From a checkpoint of a small multi-label audio tagger: depths [9], trained on read English sentences (LibriTTS-R).
Rows from block 5 of a small multi-label audio tagger, named by matrix and row number. Rows with one number belong to one channel. Each number is 128 + 24 x the weight over its row's rms, rounded and kept within 0 to 255. All counts start at 0.
After each channel's rows are labels from the 100 clips, of 14976, where the channel reaches its largest size: "strongest on" is what is common among them; "loudest" is the band of the loudest frequency at the time of the peak. Only what is clearly more common there than usual is listed. The data: read English sentences (LibriTTS-R). In brackets: how many of the 100.
# filt: filter width-5 conv (model.blocks.5.filt.weight, 320x320x5, each kernel summed), inputs 64-127
# gate: gate width-5 conv (model.blocks.5.gate.weight, 320x320x5, each kernel summed), inputs 64-127
# out: residual pointwise conv (model.blocks.5.out.weight, 320x320x1, transposed), outputs 64-127

filt.62 [119 138  78 102 115 101 163 176 137 127 121 108 114 163 120 104 151 121 140 214 136 138  78 126 100 130 113 172 158  97 153 118  95 145 170 114 121 159  92 119 122 137 121 153 129 114 105 125 157 142 162 137 153 145 129 130 132 138 145 137 147 117 142 133]
gate.62 [134 117 140 111  94 184 129 141  94 108 145 118  97 126 140  97 132 120 146 101 106 100 130 135 168  85 112 115 136 150 105 233 154 138 122  82 148 108 110 105 124  71 110 143 143 147  76 137 101 115 132 132 161 124 127 142 150 108 130 154 154 147 115 147]
out.62 [ 71 157 100 119 126  90  99  96 137 122  81 107 117 112 107 123 103 117 133 167  86 167  77 186 124 108 117 152 149 123 142 123 135 120 154 118 163 141  99 133 104 128 140 102 168 145 176 104 134 165 105 126  83 139 125 131 130 151 106  92 125 143 142 138]
strongest on: the word "with" (43)
loudest: 250 to 500 Hz (33)

filt.26 [ 98 122  96 175 155 103 140  91 112 144 125 102 113 119 103 105 144 126 111 108 134 178  82 185 137 142 135 156 126 133 114 131  82 116  84 146 144 170 146 133 130 146 117 141 139 154 157 135 136 121 120 138 121 136  96 124 151 106 104 149  69 129 115 145]
gate.26 [184 126 160 130 118 140 109  95 112 134 137 163 165 138 104 119 161 138 155  83 119  97 146  95 127 103 118  64 102 170 188 141 115 151 180 142 161 114 139 136 102 121 141  98 154 123 138 139 133 140 139 107 145  74  95 136 134 163 124 153 170  91 115 130]
out.26 [111 167  99 144 132 138 164 109 120 145  99  82 126 111  89 157 153 129 135 122 105 135 112 145  86 132 143 138 152 135 105  99  83  99 134 125  61 147 105 130 121 195 146 123 133  97 115  85 123 132 135 100 125  96 113  92 104  99 111 152 101 123 119 130]
strongest on: the word "you" (40)
loudest: 250 to 500 Hz (34)

filt.152 [158  78 146 118 104 144 109 143 160 112 146 137 146 151  98 123 124 102 136 186  80 142 124 112 104 116 129 138 136 135 168 111 130 120 110 132 161 146 118  79  95 118 149 146 148 118 109  97 131 181 115 170 149 150 117 156 109 119 175 128 128 162 149 138]
gate.152 [136 172 113 128 117 116 108  99 144 109  92 112 147 144 154 141 125 146 133 141 122 146 108 146 125 156 159 131 118 165  77 123 128  82  95 113 151 141 112 101 136 164 140 162 173 178 124 138 137 146  82 151 174 119 127  75 100 154 128 147 122 124 146 110]
out.152 [117 125 127 124 156 158  96 132 139 149  96 153 125 147 120 143 145 152 111 146  87 117 137  87 136 166 119  74 172 124 188  85 151 125 142 116 157 116 105 115 132  93 131 125 112 148 165 114 174 106 103 142 114 163 162 155 150 110 151 155  93 116 168 135]
strongest on: the word "said" (59)
loudest: 4000 to 8000 Hz (90)

filt.21 [125  96 114 147 137 122 138 121  76  93 122 101 140  95 141 145 103 153 119 146 142 132 115 148 168 136 130 183 115 130 157 124  73 124 125 170 148 154 111 128 124 128 143  99 136 137 113 124 111 129 173 137 106 158 100 119  98 138 130  89 120  90 117 135]
gate.21 [111  99 127 138 141 139 127 125 111 125 126 121 111 146 142 131 138 123 165 128 133 118 114 116 137 129 136  88 153 131 133 154 126 133 110 129 130 144 163 101 138 146 118 135 106 145 121 130 122 132  98 142 129 125 118 140 141  92 102 129 150 140 146 134]
out.21 [124  50 155 125 139 140 171 135  89 184 173  85 149 116 147 160 102 143 149 107 141 127 128 134 134  87 150  80 124 114 183 147 170 126 137 118 130 149 145 132 159 127 117 127  70 129 116 175 103 153 131 145 129 182  99 122 125 163 142 117 164  97 148 147]
strongest on: the word "i" (47)
loudest: 500 to 1000 Hz (28)

filt.44 [170 107 107 146 160 122 126 150 138 154 132 100  91 143 107 122  78  91 106 115 111 139 107 158 157 124 125 148  80 101 112 146 140  89 107  69 114 116 117 200 128 107 148 147  98 142 125 142 106 118 152 158  85 152 106 115 145 113 102 117 132 134  82 120]
gate.44 [117 116 120 135 127 172  71 118 141  88 135 128 151 125 167 110 173 155 134  94 115 106 204 121 135 151  95 102 174 145 159 155 126 129  93 142 131 140 109  80 114 151 141 127 131 116 153 117 132 140 111 110 141 139 124 159 130  95 120 163 100 105 162 134]
out.44 [161 117 101 112 127  98 134 108 138 115 114 136 135 156 125  94 121 115  84 167 112 119 101 139 148 117 109 109  85 148 102 169 108  78 140 106 138  81 149 149 127 109 118 146 108 113 106 160 104 115 118 133 119 155  95 147 149  79 122 183 142  90 147 114]
strongest on: the word "cried" (27)
loudest: 250 to 500 Hz (31)

filt.82 [146 126 119 108 171 128 130 154 158 104 110 159  98 143 127 140 122 136 161 109 140 108 141 140 175 157 176  70 117 139 144 134 106 164 142 143 104 123 120 154 107 125 117 136 127 123 167 111 137 129 102 135 137  83  88 147 125 144 126 136 103 151 143 108]
gate.82 [145 112  99 192 134 134 111 127 150 143 167 154 177 136 129 189 134 134  98 137 164 127 139 106 130 139 150  65 154 122 154 153 185 189 105 126 175 132 131 144 178 106  95 117 109 128  97 126 157 144 140 100 102 147 108 151 152 103 122 126  96 159 111 124]
out.82 [124 141 135 139 139 124 166 113 171 129 123 114 109 138 140  94 147 136 162 125 143 127 165 100 116  91 143 110 129 123 139 137 152 113 152 122 168 117 100  99 108 122 143 121 144 146 135 148  91 141 118 102 132 144 103 156 171 115 119 121  93 124 115 192]
strongest on: voice: female (82)
loudest: 500 to 1000 Hz (56)

filt.22 [ 74 112 100 123 124 100 136  75 167 125 160  76 147 177  85 114 141 165  96 129 136 148 127 137 111 120 120 149 122 127 120 135 140 123 170 126 134 156 140 119 112 154 118 164  76 118 116 124 126 128 154 105 140 127 148 128 148  99 139 124 138 150 143 133]
gate.22 [110 149 105 111 128 129 113 176 102  83 127 134 141 139 148 123 103 137 136 139 135  95 141 106 114 146 106  94 175 128 165 163  83 132 103 147 112 136 116  99 118 122 120 117  92 110 134  88 138 129 121 120 102 133  89  86  30 147 149  96 146 127 175 125]
out.22 [ 49 103 139  93 148 119 107 120 131 127 125 127 146 118  92 125 125 135 148  78 146 137 146 102 151 165 157  99 116 112 123  87 116 138 120  87 116 122 105 138 144  94 121 113 134  94 111 135 135 158 104 103 108  72 123 142  92 114 131  66 182 135 138 128]
strongest on: the word "said" (28)
loudest: 250 to 500 Hz (36)

filt.74 [124 136 119 166 105 126 138 124 147 143 162 121 112  96  95 141 149 116 135 185 103 103 140 130 130 147 131 138 103 133 125  94 117 107 133 143  99 131 121 149 153 117 129 127  94 133 110 159 147 101 155 158 107  79 149 135 115  95 112 139 137 124 168 128]
gate.74 [130 186 151 149  97 124 127 139 197 105 127 122 165 177 133 131 144 154  80 130 144 105 111 120 115 128 104 101 130 139 139 137 138 121 134 167 141 167 125 108 121 101 107 162 127 170 133  86 129 122 138 130 127  83 133 122 152 132 113 114 112 111 104 132]
out.74 [ 99 176 131 158 106 118 111 127 113 167 140 140 151 133 131 125 148 127 135 157 111 127  57 133  91 137 157 111  89 160 129 111 158 143  94 119 189  91 109 144 141 121 120  70 140 131  98 123 117 147 131 142 104 118 122 147  88  81 115 148 143 125  88 106]
strongest on: the word "with" (31); the word "but" (27)
loudest: 500 to 1000 Hz (27)

filt.208 [112 126 107 107 159 151 124 137 143 129  96 100 114 120  89 104 140 150 109  82 151 196 176 118 138  92 112 132 154  97 163 146 102  95 131 141 113 121  87 121 159 125 145 116 112  80 150 144 136 119 140 164 169 112  96 126 109 145 162 142 152  91  89  97]
gate.208 [184 127 119 137 142  95 154 163 158 146 123 138 123 131 133 152 145  50 143 147 181 168 133 129 169 124  90 152 174  80 118 123 133 149 159 193 148 126 108  92 114 125 105 143 122 155 137 153 159 133 117 134 130 106 133  96 131 133 146 179 139 156 154 154]
out.208 [117  94 117 115 135 131  91  98 124  99 138 143 189 127 122 133 111 112  89  58  99 173 141 124 110  97 125 113 152 116 136 142 111 134 138 186 110 144 151 157 163 161 129 114 131  91 150 150 135 101 108 113  94 125 125 132 105 131  95 121 132  94 166 105]
strongest on: the word "was" (35)
loudest: 250 to 500 Hz (60)

filt.5 [ 95 125 102 120 138 161 152 177  99 161 123  91 123  73 125 159 115 135 146 114 139 175 104 128 163 122 194 158 109 122 171 163 132 122 124 100  65 158  92 144 166  90 120  76 117 126 132 158 135 151 106 155 120 126 112 109 144 143 160 143 133 151 159 132]
gate.5 [122 128 150 135 122 115 144 111 148 169 134 118 112 168 102 113 125 133 136 131 130 115 108 171 135 139 111  68 125 133 109 119  94 157  98 121 136  84 129 151 110 194 106 137 148 121 159 124  99 111 158 152 117 123 120 108 117 125  95  94 158 118 127 134]
out.5 [130 124 150 131 128  85 116 142  91 103 147 119 140  97 107 142 111  91 108 156 147 110 169 115 111 111 127 148 100 102 151 146 132 117  76 113 117 135 121  96 120 107 145 112 131 143 114 122 134 164 115 141  93 121 124 158 107 145 150 156 138 141 128 113]
strongest on: the word "said" (84); the word "he" (38)
loudest: 4000 to 8000 Hz (80)

filt.269 [142  95 158 129 138 165 104 106  69 122 107 129  97  89 116  91 154  99 115 146  97  91 129 142 120 110 147 116 147 155 151 170 166 137 136 123 138 121 132 153 162 142 118  95 126 116 104 129 117 108  91 111 146 114 153 117 125  84 128  93 111 145 153 130]
gate.269 [140 125 134 152 134 156 126 134  78 204 156  82 128 135 118  92 135 134 105 132 129 121 114 104 136 155 117 145  93 133 131 107  82 110 108  75 165 144 115 123 158 116 127 120 170 146 139 111 142 136  99 161 128 166 108 102 127  94 102 103 105 136 129  88]
out.269 [141 170  95 107 117  81 110 137 106 138 125 128 130  75 159 124 166 140 100  99  61 135 113  97  95 124  96 121 107 101 128 157  92 128  95 118 118 142 143 179 145 129 146 121 122 133  92 156 115 109 142 141 122 120 131 127 154  76 162 148 120 148 173 126]
strongest on: the word "all" (26)
loudest: 500 to 1000 Hz (44); 250 to 500 Hz (34)

filt.209 [159  90 111 131 114 148 111  95 125 159 117 133 104 152 140 131 127 100 108 134 121 104 150 128 128 140 131 122 153  98 146 153 160 151 113 158 105 129 161 111 120 103 129 128 170 125 154 111 123 152 113  86  89 104 134 113 137 181 162 135 122  80 142 122]
gate.209 [184 134 141 112 127 107 134 135 165 161 135 138 132 103 144 174 170 109 136 112 105 135 148 125 101 136 145 114 129  92 138  90 139 174 113 119 175 131 140  93 158 112 116 159 191 148 124 116 157 138  97 111 125 110 126 155 131 133 148 117 131  93 102 115]
out.209 [ 89 113 128 140 135  81 180 126 120 140 157 129  94 137  98 103 149 108 120 151 120 113 156 112 135 138 141  99 125 114 138 105 129 130 116 143 138 106 174 110 122 111 178 125 137 141 163 118 138 128  93 195  79  55 144 107 130 143 128 103 168 137 106 136]
strongest on: the word "i" (45)
loudest: 500 to 1000 Hz (32)

filt.217 [143 125 109  97 152 130  84 156 182 146 108 145 161 140 129 164 132 104 168 111 126 160  91 109 122 141 121 119 157 104 141 117 135 155  97 133  95 139 159 146 157 149 157 138 132 119  78 127 149 135 145 123 145 103 161 127 117 105 121  66 140 119 128  65]
gate.217 [138 152 102 125 118 145  83 113  94 110 160  99 129 105 101 111 138 122 147 136 112 130 142 124 105 127 124 111 156 113 124 109 145 101 129 132 110  99 143 117 174 128  83 147 121 140 150 166 106 144 101 126 125 155 123  77 174 102 137 177 175 111 130  87]
out.217 [115 105 138 112 103 143  86 162 137 136 120 106 136 118 133 127 171 156 123  63 112 124  93 126 139 188 154 121 127 108 146  80 153 102 172 137 138 141 145 142 148 160 150 177 131 115 112 136 160 148 138 119 125  94 135 137 144  74 125 152  96 126  96  98]
strongest on: the word "but" (30)
loudest: 250 to 500 Hz (37)

filt.178 [151  73 137 121 129 109 161 120 113 120 146 136 124 174 155 115 125  99 123 104 153 142 134 139 151 136 129 143 124 126 111 158 140 138 135 191 144 137 125 163 139 141 164  82 126  91 126 145 159 115 114  91 128 145 125 144 143 138 120 121 142 104 113 123]
gate.178 [122 156 145 156  89 155 142 114 107 144 112 119 101 129 144 108 129 121 168 109 147  72 107 130 157  87 132 123 120 135 156 148  91 121 112 112 140 150  80 125 137 138  82 103 116 174  87 159 114  98 109 146 115 151 175 107 118 120 173 160 110 105 120 126]
out.178 [157 123 127 102 113 106 113 114 113 135 141 122 104 151 142 140  95 157 125 122 127 101 121 145  83 133 136 124 150 139 142 132  92 114 191 151  90 172 126 116 125 139 113 134 142  81 121 110 127 137 167  99 114 105  98 133 118 121 142 107  78 107  92 125]
strongest on: the word "but" (30)
loudest: 250 to 500 Hz (30)

filt.108 [117 135 102 129 129  91 136 121  81 148 159  95 124  92 123 133 149 108  65 109 143 139 143 125 175 151 138 141 166 105  99 102 161 123 118 130 135 173 124 150  82 121 119  77 130 145 150 121 120 164 118 148 140 137 107 134 138 126 120 137 102 125 103 131]
gate.108 [119  97 139 140 116 147 117 130 154 118 115 173 107 149 142 125 125 131 139 148 109 111 153  91  99 130 157 119 157 156 138 102  93  99 153 132 131 149 167  98 182 120 153 120 130 150 127 130 110 129 100 129 116  76 146 134 170  87  88 123 115 131 145 145]
out.108 [132 130 105 126  91 127 146 106 135 120 151 102 121 138 103 190 105 142  89 176  90 118 147 166 140 127 126 120  94 145 155 130 155 115 139 143 146 148 108 121 118 103 126 115 135 128 131 132 119 146 153 131 137 111 149 149 132 149 137 104 121  92 101 141]
strongest on: the word "said" (81)
loudest: 4000 to 8000 Hz (74)

filt.242 [141 141 128 115 156 116 175 134 140 156 115 134 114 137 121 177 140 174 123 102 131 118 136 170 159 114 124 109 153 159 124 179 173 113 121 164 105 157 115 127 121 153 116 115 104 148 182 132 156 180 111  85 162  96 107  84 158 125 100 100 168 132 100 125]
gate.242 [149 139 164 117  59  76 130 109 121 126 130  96 120 127 146 183 134 164 142 110 141 111 139  95 101 106 131 119  81 128  98 153 123 135 149 104 148 123 116 119  72 142 147 140 126 130 122 127 116 129 112 149 117  98 134 129 122  96 144 112 153 150 115 129]
out.242 [104 119 169 146 120 108 143 123 148 127 129 158 108 147 117  89 123 121 147  78 140 164 137 158 140  45 112 109 164 125 129 208 123 141 101 126 107 119 121  94 110 119 138 108 151 116 167 147 156 115  93 113 108 149 117  86 119 114 133 176 168 117  57 140]
strongest on: the word "i" (42); the word "not" (37)
loudest: 500 to 1000 Hz (34)

filt.94 [ 74  96 125 130 117 118 130 156 111 137  87 120 130  90 148 123 125  94 128 127 127  93 125  99  86 133 113 128 167  95 157 108 114 108 113 108 135  78 119 185 155 162 118 184 143  96  43 112 165 157 107 125 116 110 169 146 191 106 100 127 149 130 146 112]
gate.94 [120 107 136 153 104 114 155 129 191  81  80 124 134 106 142 120  76  93 113 148 155 102 103  81 105 114  72 139 139 114 141  86 102 129 111 110 144 164  91 140 120 117 129 146 115 143 155 107 156  91 137 124 140 122 135  73 134 176 138  98  99 148 108 132]
out.94 [134 148 128 128 163 118 132 144 162  91  88 145 107 144 141 133 122 136 137 153  80 143  86 162 164 173 104 138 137 137 121 109 149 168  74  96 165 124 108 122 113 103 114 112 132  86 105 140 132 129 101 102 122 128 136 133  93 144 125 139 122 135 117 106]
strongest on: the word "with" (29)
loudest: 250 to 500 Hz (53)

filt.255 [160 117 129 128 111 138  97  53 158 124 124 109 112 139  89 157 151 128 114 148  90 109  57 134 104 135 121  88 128 150 129 173 137 115 118 129 119 159 153 150 110 130 148 123 111 149 130 121 120 124  95 123 117 150 169 131 104 145 142 106 117  92  94 137]
gate.255 [155  67 113 189 136  99 119 172 133 139 104 125 128 126 159 110 151 125  76 157 133 159 147 159 119 130 151 122 171 165 130  81 137 116 176 121 117 164 114 142 143  75  90 123 144 134 133 116 124 190  93 143 156 112 100 118 125 162 120 127 162 127 124  79]
out.255 [153 135 106 127 158 129 135 149 150 137  58 127  97 105 118 144  90 114  84 145 101 103 137 117 101 140 127 127 121 163 150 135 102 124 118 106 135 182 178 126 109 127 125 130 121 100 122 139 123  99 126 167 133 139  89 144 128 103 119 157  71 131 106  90]
strongest on: the word "her" (35); the word "your" (32)
loudest: 250 to 500 Hz (41)

filt.220 [115 144 122 178  90 125 135  97 172 110 111 188 120 137 181 146 109 120 129 133 118 149 136 118 159 166 130 146 110  95 140  79 113  91 136 116 167 162 135 139 121 180 130 156 117 141 134 118 111 101 161 179  94 140 146 134 145 112 133  94 137 139 144 160]
gate.220 [151 107 153 132 110 151 157 159 125  94 147 158 137 121 103 121  77 138 129 139 127 144 146 102 117 145  66 138 167 126 114 122 129  69  98 149 174 145 121 121 135 118 116 131  95 130 135 128 153 147 114 153 115 137 136 118 154 136 114 139 167 151 116 109]
out.220 [131 125 153 106 112 155 169 179 175 127 120 129 139 123 184 150 160  93 159 125 151 159 118 133 140 164 112 119 143 140 145 154 129 105 102 138 142 126 173 139 144 115 165 155 134 130 123 123 116 113 145 138 111 126 154 176 145 128 153 134 149  87 145 119]
strongest on: the word "was" (36)
loudest: 250 to 500 Hz (32)

filt.57 [157 149 150 162  81 102 107 129 113 168 137 128 103 134 136 140  91 102 133 138  81 146 116 152  91 138 120 112 129 148 178 118  97 121 127 120 129 138 105  78 152 106 154 151 120 152 145 108 147  62  95 137  92 128 134 152 141  90 114 141 123 129 163 136]
gate.57 [127 113 139 176 132 149  88 113 158 143 142 146 148 128 138 170 161 132  98 128  94 115 146 176 116 159 148 104 163 133 184 133 138 121 134 135  83 151 147  73 134 102 114 153 149 152 150 115 171 112 126 164 174 105 133 114  77 124 131 180  69 122 109 136]
out.57 [198 124 142 159 144 105 130  90 102 135 101 116 102 138 117 138 129 148  79  90 111  93 130 199 113 158  99 119 129 108 138  76 149 134 147 118 134 162 129  95 118 112 142 123 148 110 160 165 168 131 168 114  99 121 136  92 130 122 137 147 109 179 139 155]
strongest on: the word "said" (52); the word "she" (38)
loudest: 2000 to 4000 Hz (28)

filt.161 [129 149 132 117 111 107 162 167 150 154 160 128 122 111 107 117  99 145 106 144  91 103 138 123 145 123 122 161 156  66 139 115 100 122 132 136 120 149 108 138 125 165 160 135 144  93 142 127 149 131  87 130 134 104 156 116 126  95 118  92 157 159 144 130]
gate.161 [149 126 106 146  96 165 141 137 147 132 151 100 133 154 124 154 178 116 124 160  93  80 123 120  99 133  89 109 129 129 122 109 105  98 125 130  95 128 111 137 161 131 124 125 142 122 128  97 131 108  87 135 149 121 151 143 140  98 140  78 104 147 104 106]
out.161 [120 159 137 130 142 118 144 115 150 143 133  88  76 100 135 166 155  79 166 163 202 132 110 117 106 142 131 147 121 148 151 152  94 135 150 119 155 140 148  97 110 112 154 105 101 120 110 153 111 134 100 108 121 118 157 122 110 144 206 136 123 157 105  97]
strongest on: the word "he" (41)
loudest: 250 to 500 Hz (37)

filt.27 [129 159 134 131 179 153 138 103 143 116 122 109  89 149 133 117 101 151 136 148 110 135 128 114 108 106 132 114 122 147 130 118 107 143 116 156 139 133 138 118 117 141 120 132 128 111 142 147  58 117 147 117 118 155  87 148 109 138 167 117 125 119  91 156]
gate.27 [109 182 107 189  99 140 117 134 142 145 132 115 119 131 107 139 120 136 113 145 139 138 109 160 147 117 109 120 135 140 141  83 134 148 137 102 122 147 128 125 142  89 107 113 108 148 128 136 116 113 111 134 177 104 141 119 153 133  96 122 138 125 131  95]
out.27 [ 90 130  83 169 161 135 124 171 127 117  73 124 165 111 104 134 147 136 100 138 136 130 124 146  94 103 120 132 109 169 135 145 112 110 162 137 112 119 154 134 123 123 112 132 126 123 126 106 169 127 124 137  89 107  86 134 106 128 178 108 149 147 132  88]
strongest on: the word "was" (37)
loudest: 250 to 500 Hz (32)

filt.316 [144 156 124 139 102 167 149 140  92 103 162 129  97 126 184 106 133 144 108 126  64 147 142 122 111 151 127 152 138 117 123 127 140 160 111 123 126 139 159  98 120 129 126 128 141 150 136 128 120 129 121 110 153 123 109 135 133 133 113 100 143 135 167 154]
gate.316 [109 119 108 151 143  86 125 188  88 152 134  99  63 116 160 139  96 128  98 155 129 138 113 134 141 100 171 143 158  65 130 168 146 143 142 116 106 142 137 114 159 116 154 110 123 143 131 145 119 117 123 112 137 106 130 108 118  72 104  83  96  87 145 112]
out.316 [154 161 150 160 158 129 130 140  68  74 113 122 135 102 134 130 164 146 129 121 120 147 132 114 111 127 116 107 156  76 107 135 127 135 142 174 110 141 110 107 138  98 128 110  80 116 131 157 134 140 125  92 159 121 133 111 152 117 117 101 118 178 109 122]
strongest on: the word "all" (37); the word "old" (27)
loudest: 250 to 500 Hz (51); 500 to 1000 Hz (28)

filt.272 [108 139 123 133 140 131 138 133 173 150 154 152 144 100 106 133 148 142 137  86 144 130 153 130 107 142 174 110 127 125 119 121 141 123 126 114  82 137 137 101 144 118 128 123 169  90  93 102  89 100 101 111 122 145 133 134 112 117 118 167 147  73  76 124]
gate.272 [141  87  61 101 146 134 131 169 124  91 117 109 149 115 172 146 113 124  96 118 106  81  94 100 140 206 148 100 141 142 105 160 110 121 177 150 112 110 156 156 147 136 132 145 134 154 124 144  94 145  85 123 105 157 150 111 148 117 124 177 116 106 130  91]
out.272 [126 111 128 148 120 131 145 135 123 145 105 123 130 134  94 135 128 104 152  96 162 128 143 112 108 126 138 106 105  97 156 160 149 144 174 119 111 126 122 153  95 161 134 131 134 133  86 134 121 132 116  94 113 105 103 142 143 103 179  75 113 104 172 105]
strongest on: the word "you" (50)
loudest: 250 to 500 Hz (34)

filt.244 [129  75 130  86  98 128 155 183  85 127 122 114 104  95  99 127 132 109 194 136 135 199 112 126 126 167 116 141 112 128 121 155 158 136  88 178 134 136 137 140 135 163 203 142 116 189 132 129 121 152 157 129 115 127 146 109 118 135  82 177 157 121 105 126]
gate.244 [171 125 108 129 118 127  88 138 111 142 136 164  75 155 171 107 145 136 116 114 139 135 130 145 113  96 126 117 138 139 148 113 107 121 134 137 121 152  97 123 155 148  97 129 134 150 151 124 144 119 127 180 164 104  98 157 124 151 131 128 121 100 158 154]
out.244 [134 122  91 128 123 141 142  84 105  90 131 143 137 153  72 140 111 134 150 138 134 124  84 153 103 161 173 166 138 119 149 149 128 125 126 117 113 122 156 126 147 145 135 160 111 124 104 162 111 108 110 106 128 157 165 125 104 156 117 139 113  99 137 135]
strongest on: the word "her" (30)
loudest: 1000 to 2000 Hz (25)

filt.305 [127 120 107 120 120  62 134 116 178 109 109 141  93 132 153 116 176 141  86 109 131 168 106 110 161 121 125 104 172 139 130 130  98 122 157 146 105 162 176 103 177 168 143 139 145 128  78 123 102 129 111 145 163 154 128 115 106 108 144 144 163 157 142 127]
gate.305 [153 112 135 146 126 102 121 140 116 139  96 135 128 155 124 148 147 142 147 101 125 105 148 135  76 147 128 114 134 162 170 121 100 160 111 138 135 159 129 122 138 129 109 115 167 154 187 110 118  84 111 183  99 161 145 126 111  90 129 170  80 149 142 148]
out.305 [114 131 130 126 136 117 131 181 163 109 123 108 121 129 134 119 185 135 105  99 121 109 124 150 125 115 170 113 128 159 143 145 125 123 115 134  90 143 139 161 122 103 113 137 126 113  98 160 149 138  93 185 103 146 107  84  80 143 117 130 132 108  81 108]
strongest on: the word "said" (28)
loudest: 500 to 1000 Hz (30)

filt.156 [137  95 184 104  99  89 137  97 109 147 107 111 114 149 127 143 105 119 139 159 131 136 127 124  93 159 126 152 168 115 146 157 128 126 151 146 138 152 108 149 158 114 191 169 113 129 173 110 167  84 122 149 105 130 140 121 141 175 104 134  82 119 135 142]
gate.156 [160 116 135 147 115 129  82 143  84 136 155 135 109 126 154 168 115 151 153 168 128 142  91 129 126 131 121 137 114 107 113 140 109 127 152 131 166 123  56 133 167 163 145 108 110 125 170 107  94 158  95 131 123 114 143 129 129  87 106 120 124 115 127  90]
out.156 [148 141  96 141 164  99 122 102 149 153 136 119 126 201 133 148 125 110 105 146 118 129 117 164 114 144 112 174 135 100 123 126 110 125 187 135 129 137 169 108 143 124 128 148 117  96 157 102 148 113  77  94 120 148 106 150 121 122 176 130  94 146 113 105]
strongest on: the word "all" (43); the word "my" (29)
loudest: 500 to 1000 Hz (48)

filt.132 [150 157 113 121  78 128 103 113 139 112 138 120 158 175 121 105 128 112 124 120 105 152 124 174 129 129 114 119 125 141  94  83 159  88  99 144  87 117 102 115  88  93 133 127 165  99 154 140  84 152 132 133 129  89 116 147 171 166  81 128 141 127 106 105]
gate.132 [119 166 165  99 137 135 121 151 129 112 133 106 138 118 148 152  98 151 129 114 111 163 118 165  84 189 174  93 146 138 120  72 126 129 164  91 181  91 149 170 167 112  95 123 126 127 153  96 140 107 121 136 164 133 124 153 164 114 163 115 124 149 136 138]
out.132 [118 106 107 120 113 127 137 119 120 108  89 103 136 109 144 121 129 120 107 127  95 139 105 138 172 137  92 160 132 142 132 110  94 156 178 174  93 166 117  96 103 118 134  93 112 178 152 100 112 110 173 121 131 155 104 156  94 126 114 136 138 135  92  93]
strongest on: the word "i" (57)
loudest: 500 to 1000 Hz (28)

filt.216 [101 101 133 137 136 146 150 114 151 148 129 182 126 166 149 119 121 121 120 112 137 130 117 154 123 163 126 117 153 118 134 111 106 152 108 142 135 121 110 119  99 129 124 121 142 108 153 106 107 128 126 117 155 160  78 156 130 139 121 117 167 108 131 119]
gate.216 [105 119 177 148 100 114 117 135 122 153 175 140 145 130 166  91  88 139 146 113 159  95 104  99 138 144 142 131 130 141 135 129  90 100  88 120 145 139 103 102 150  65 111 123 126 180 128 121  92 130 134 118 157 124 128  88 119 133 142 110 125 173 108 146]
out.216 [136 136 168 132 131  84 135 124 130 121 154 138 185 181 171  82 116 106 146 132 104 122 106  83 157 112 115  93 121 117 124 151 156 126 117 157 129 139 139 144 119 133 136 121 155  98 140 104 125  86 133 156 114 104 172 115  71 129 135  64 154 129 136 134]
strongest on: the word "he" (41)
loudest: 250 to 500 Hz (48)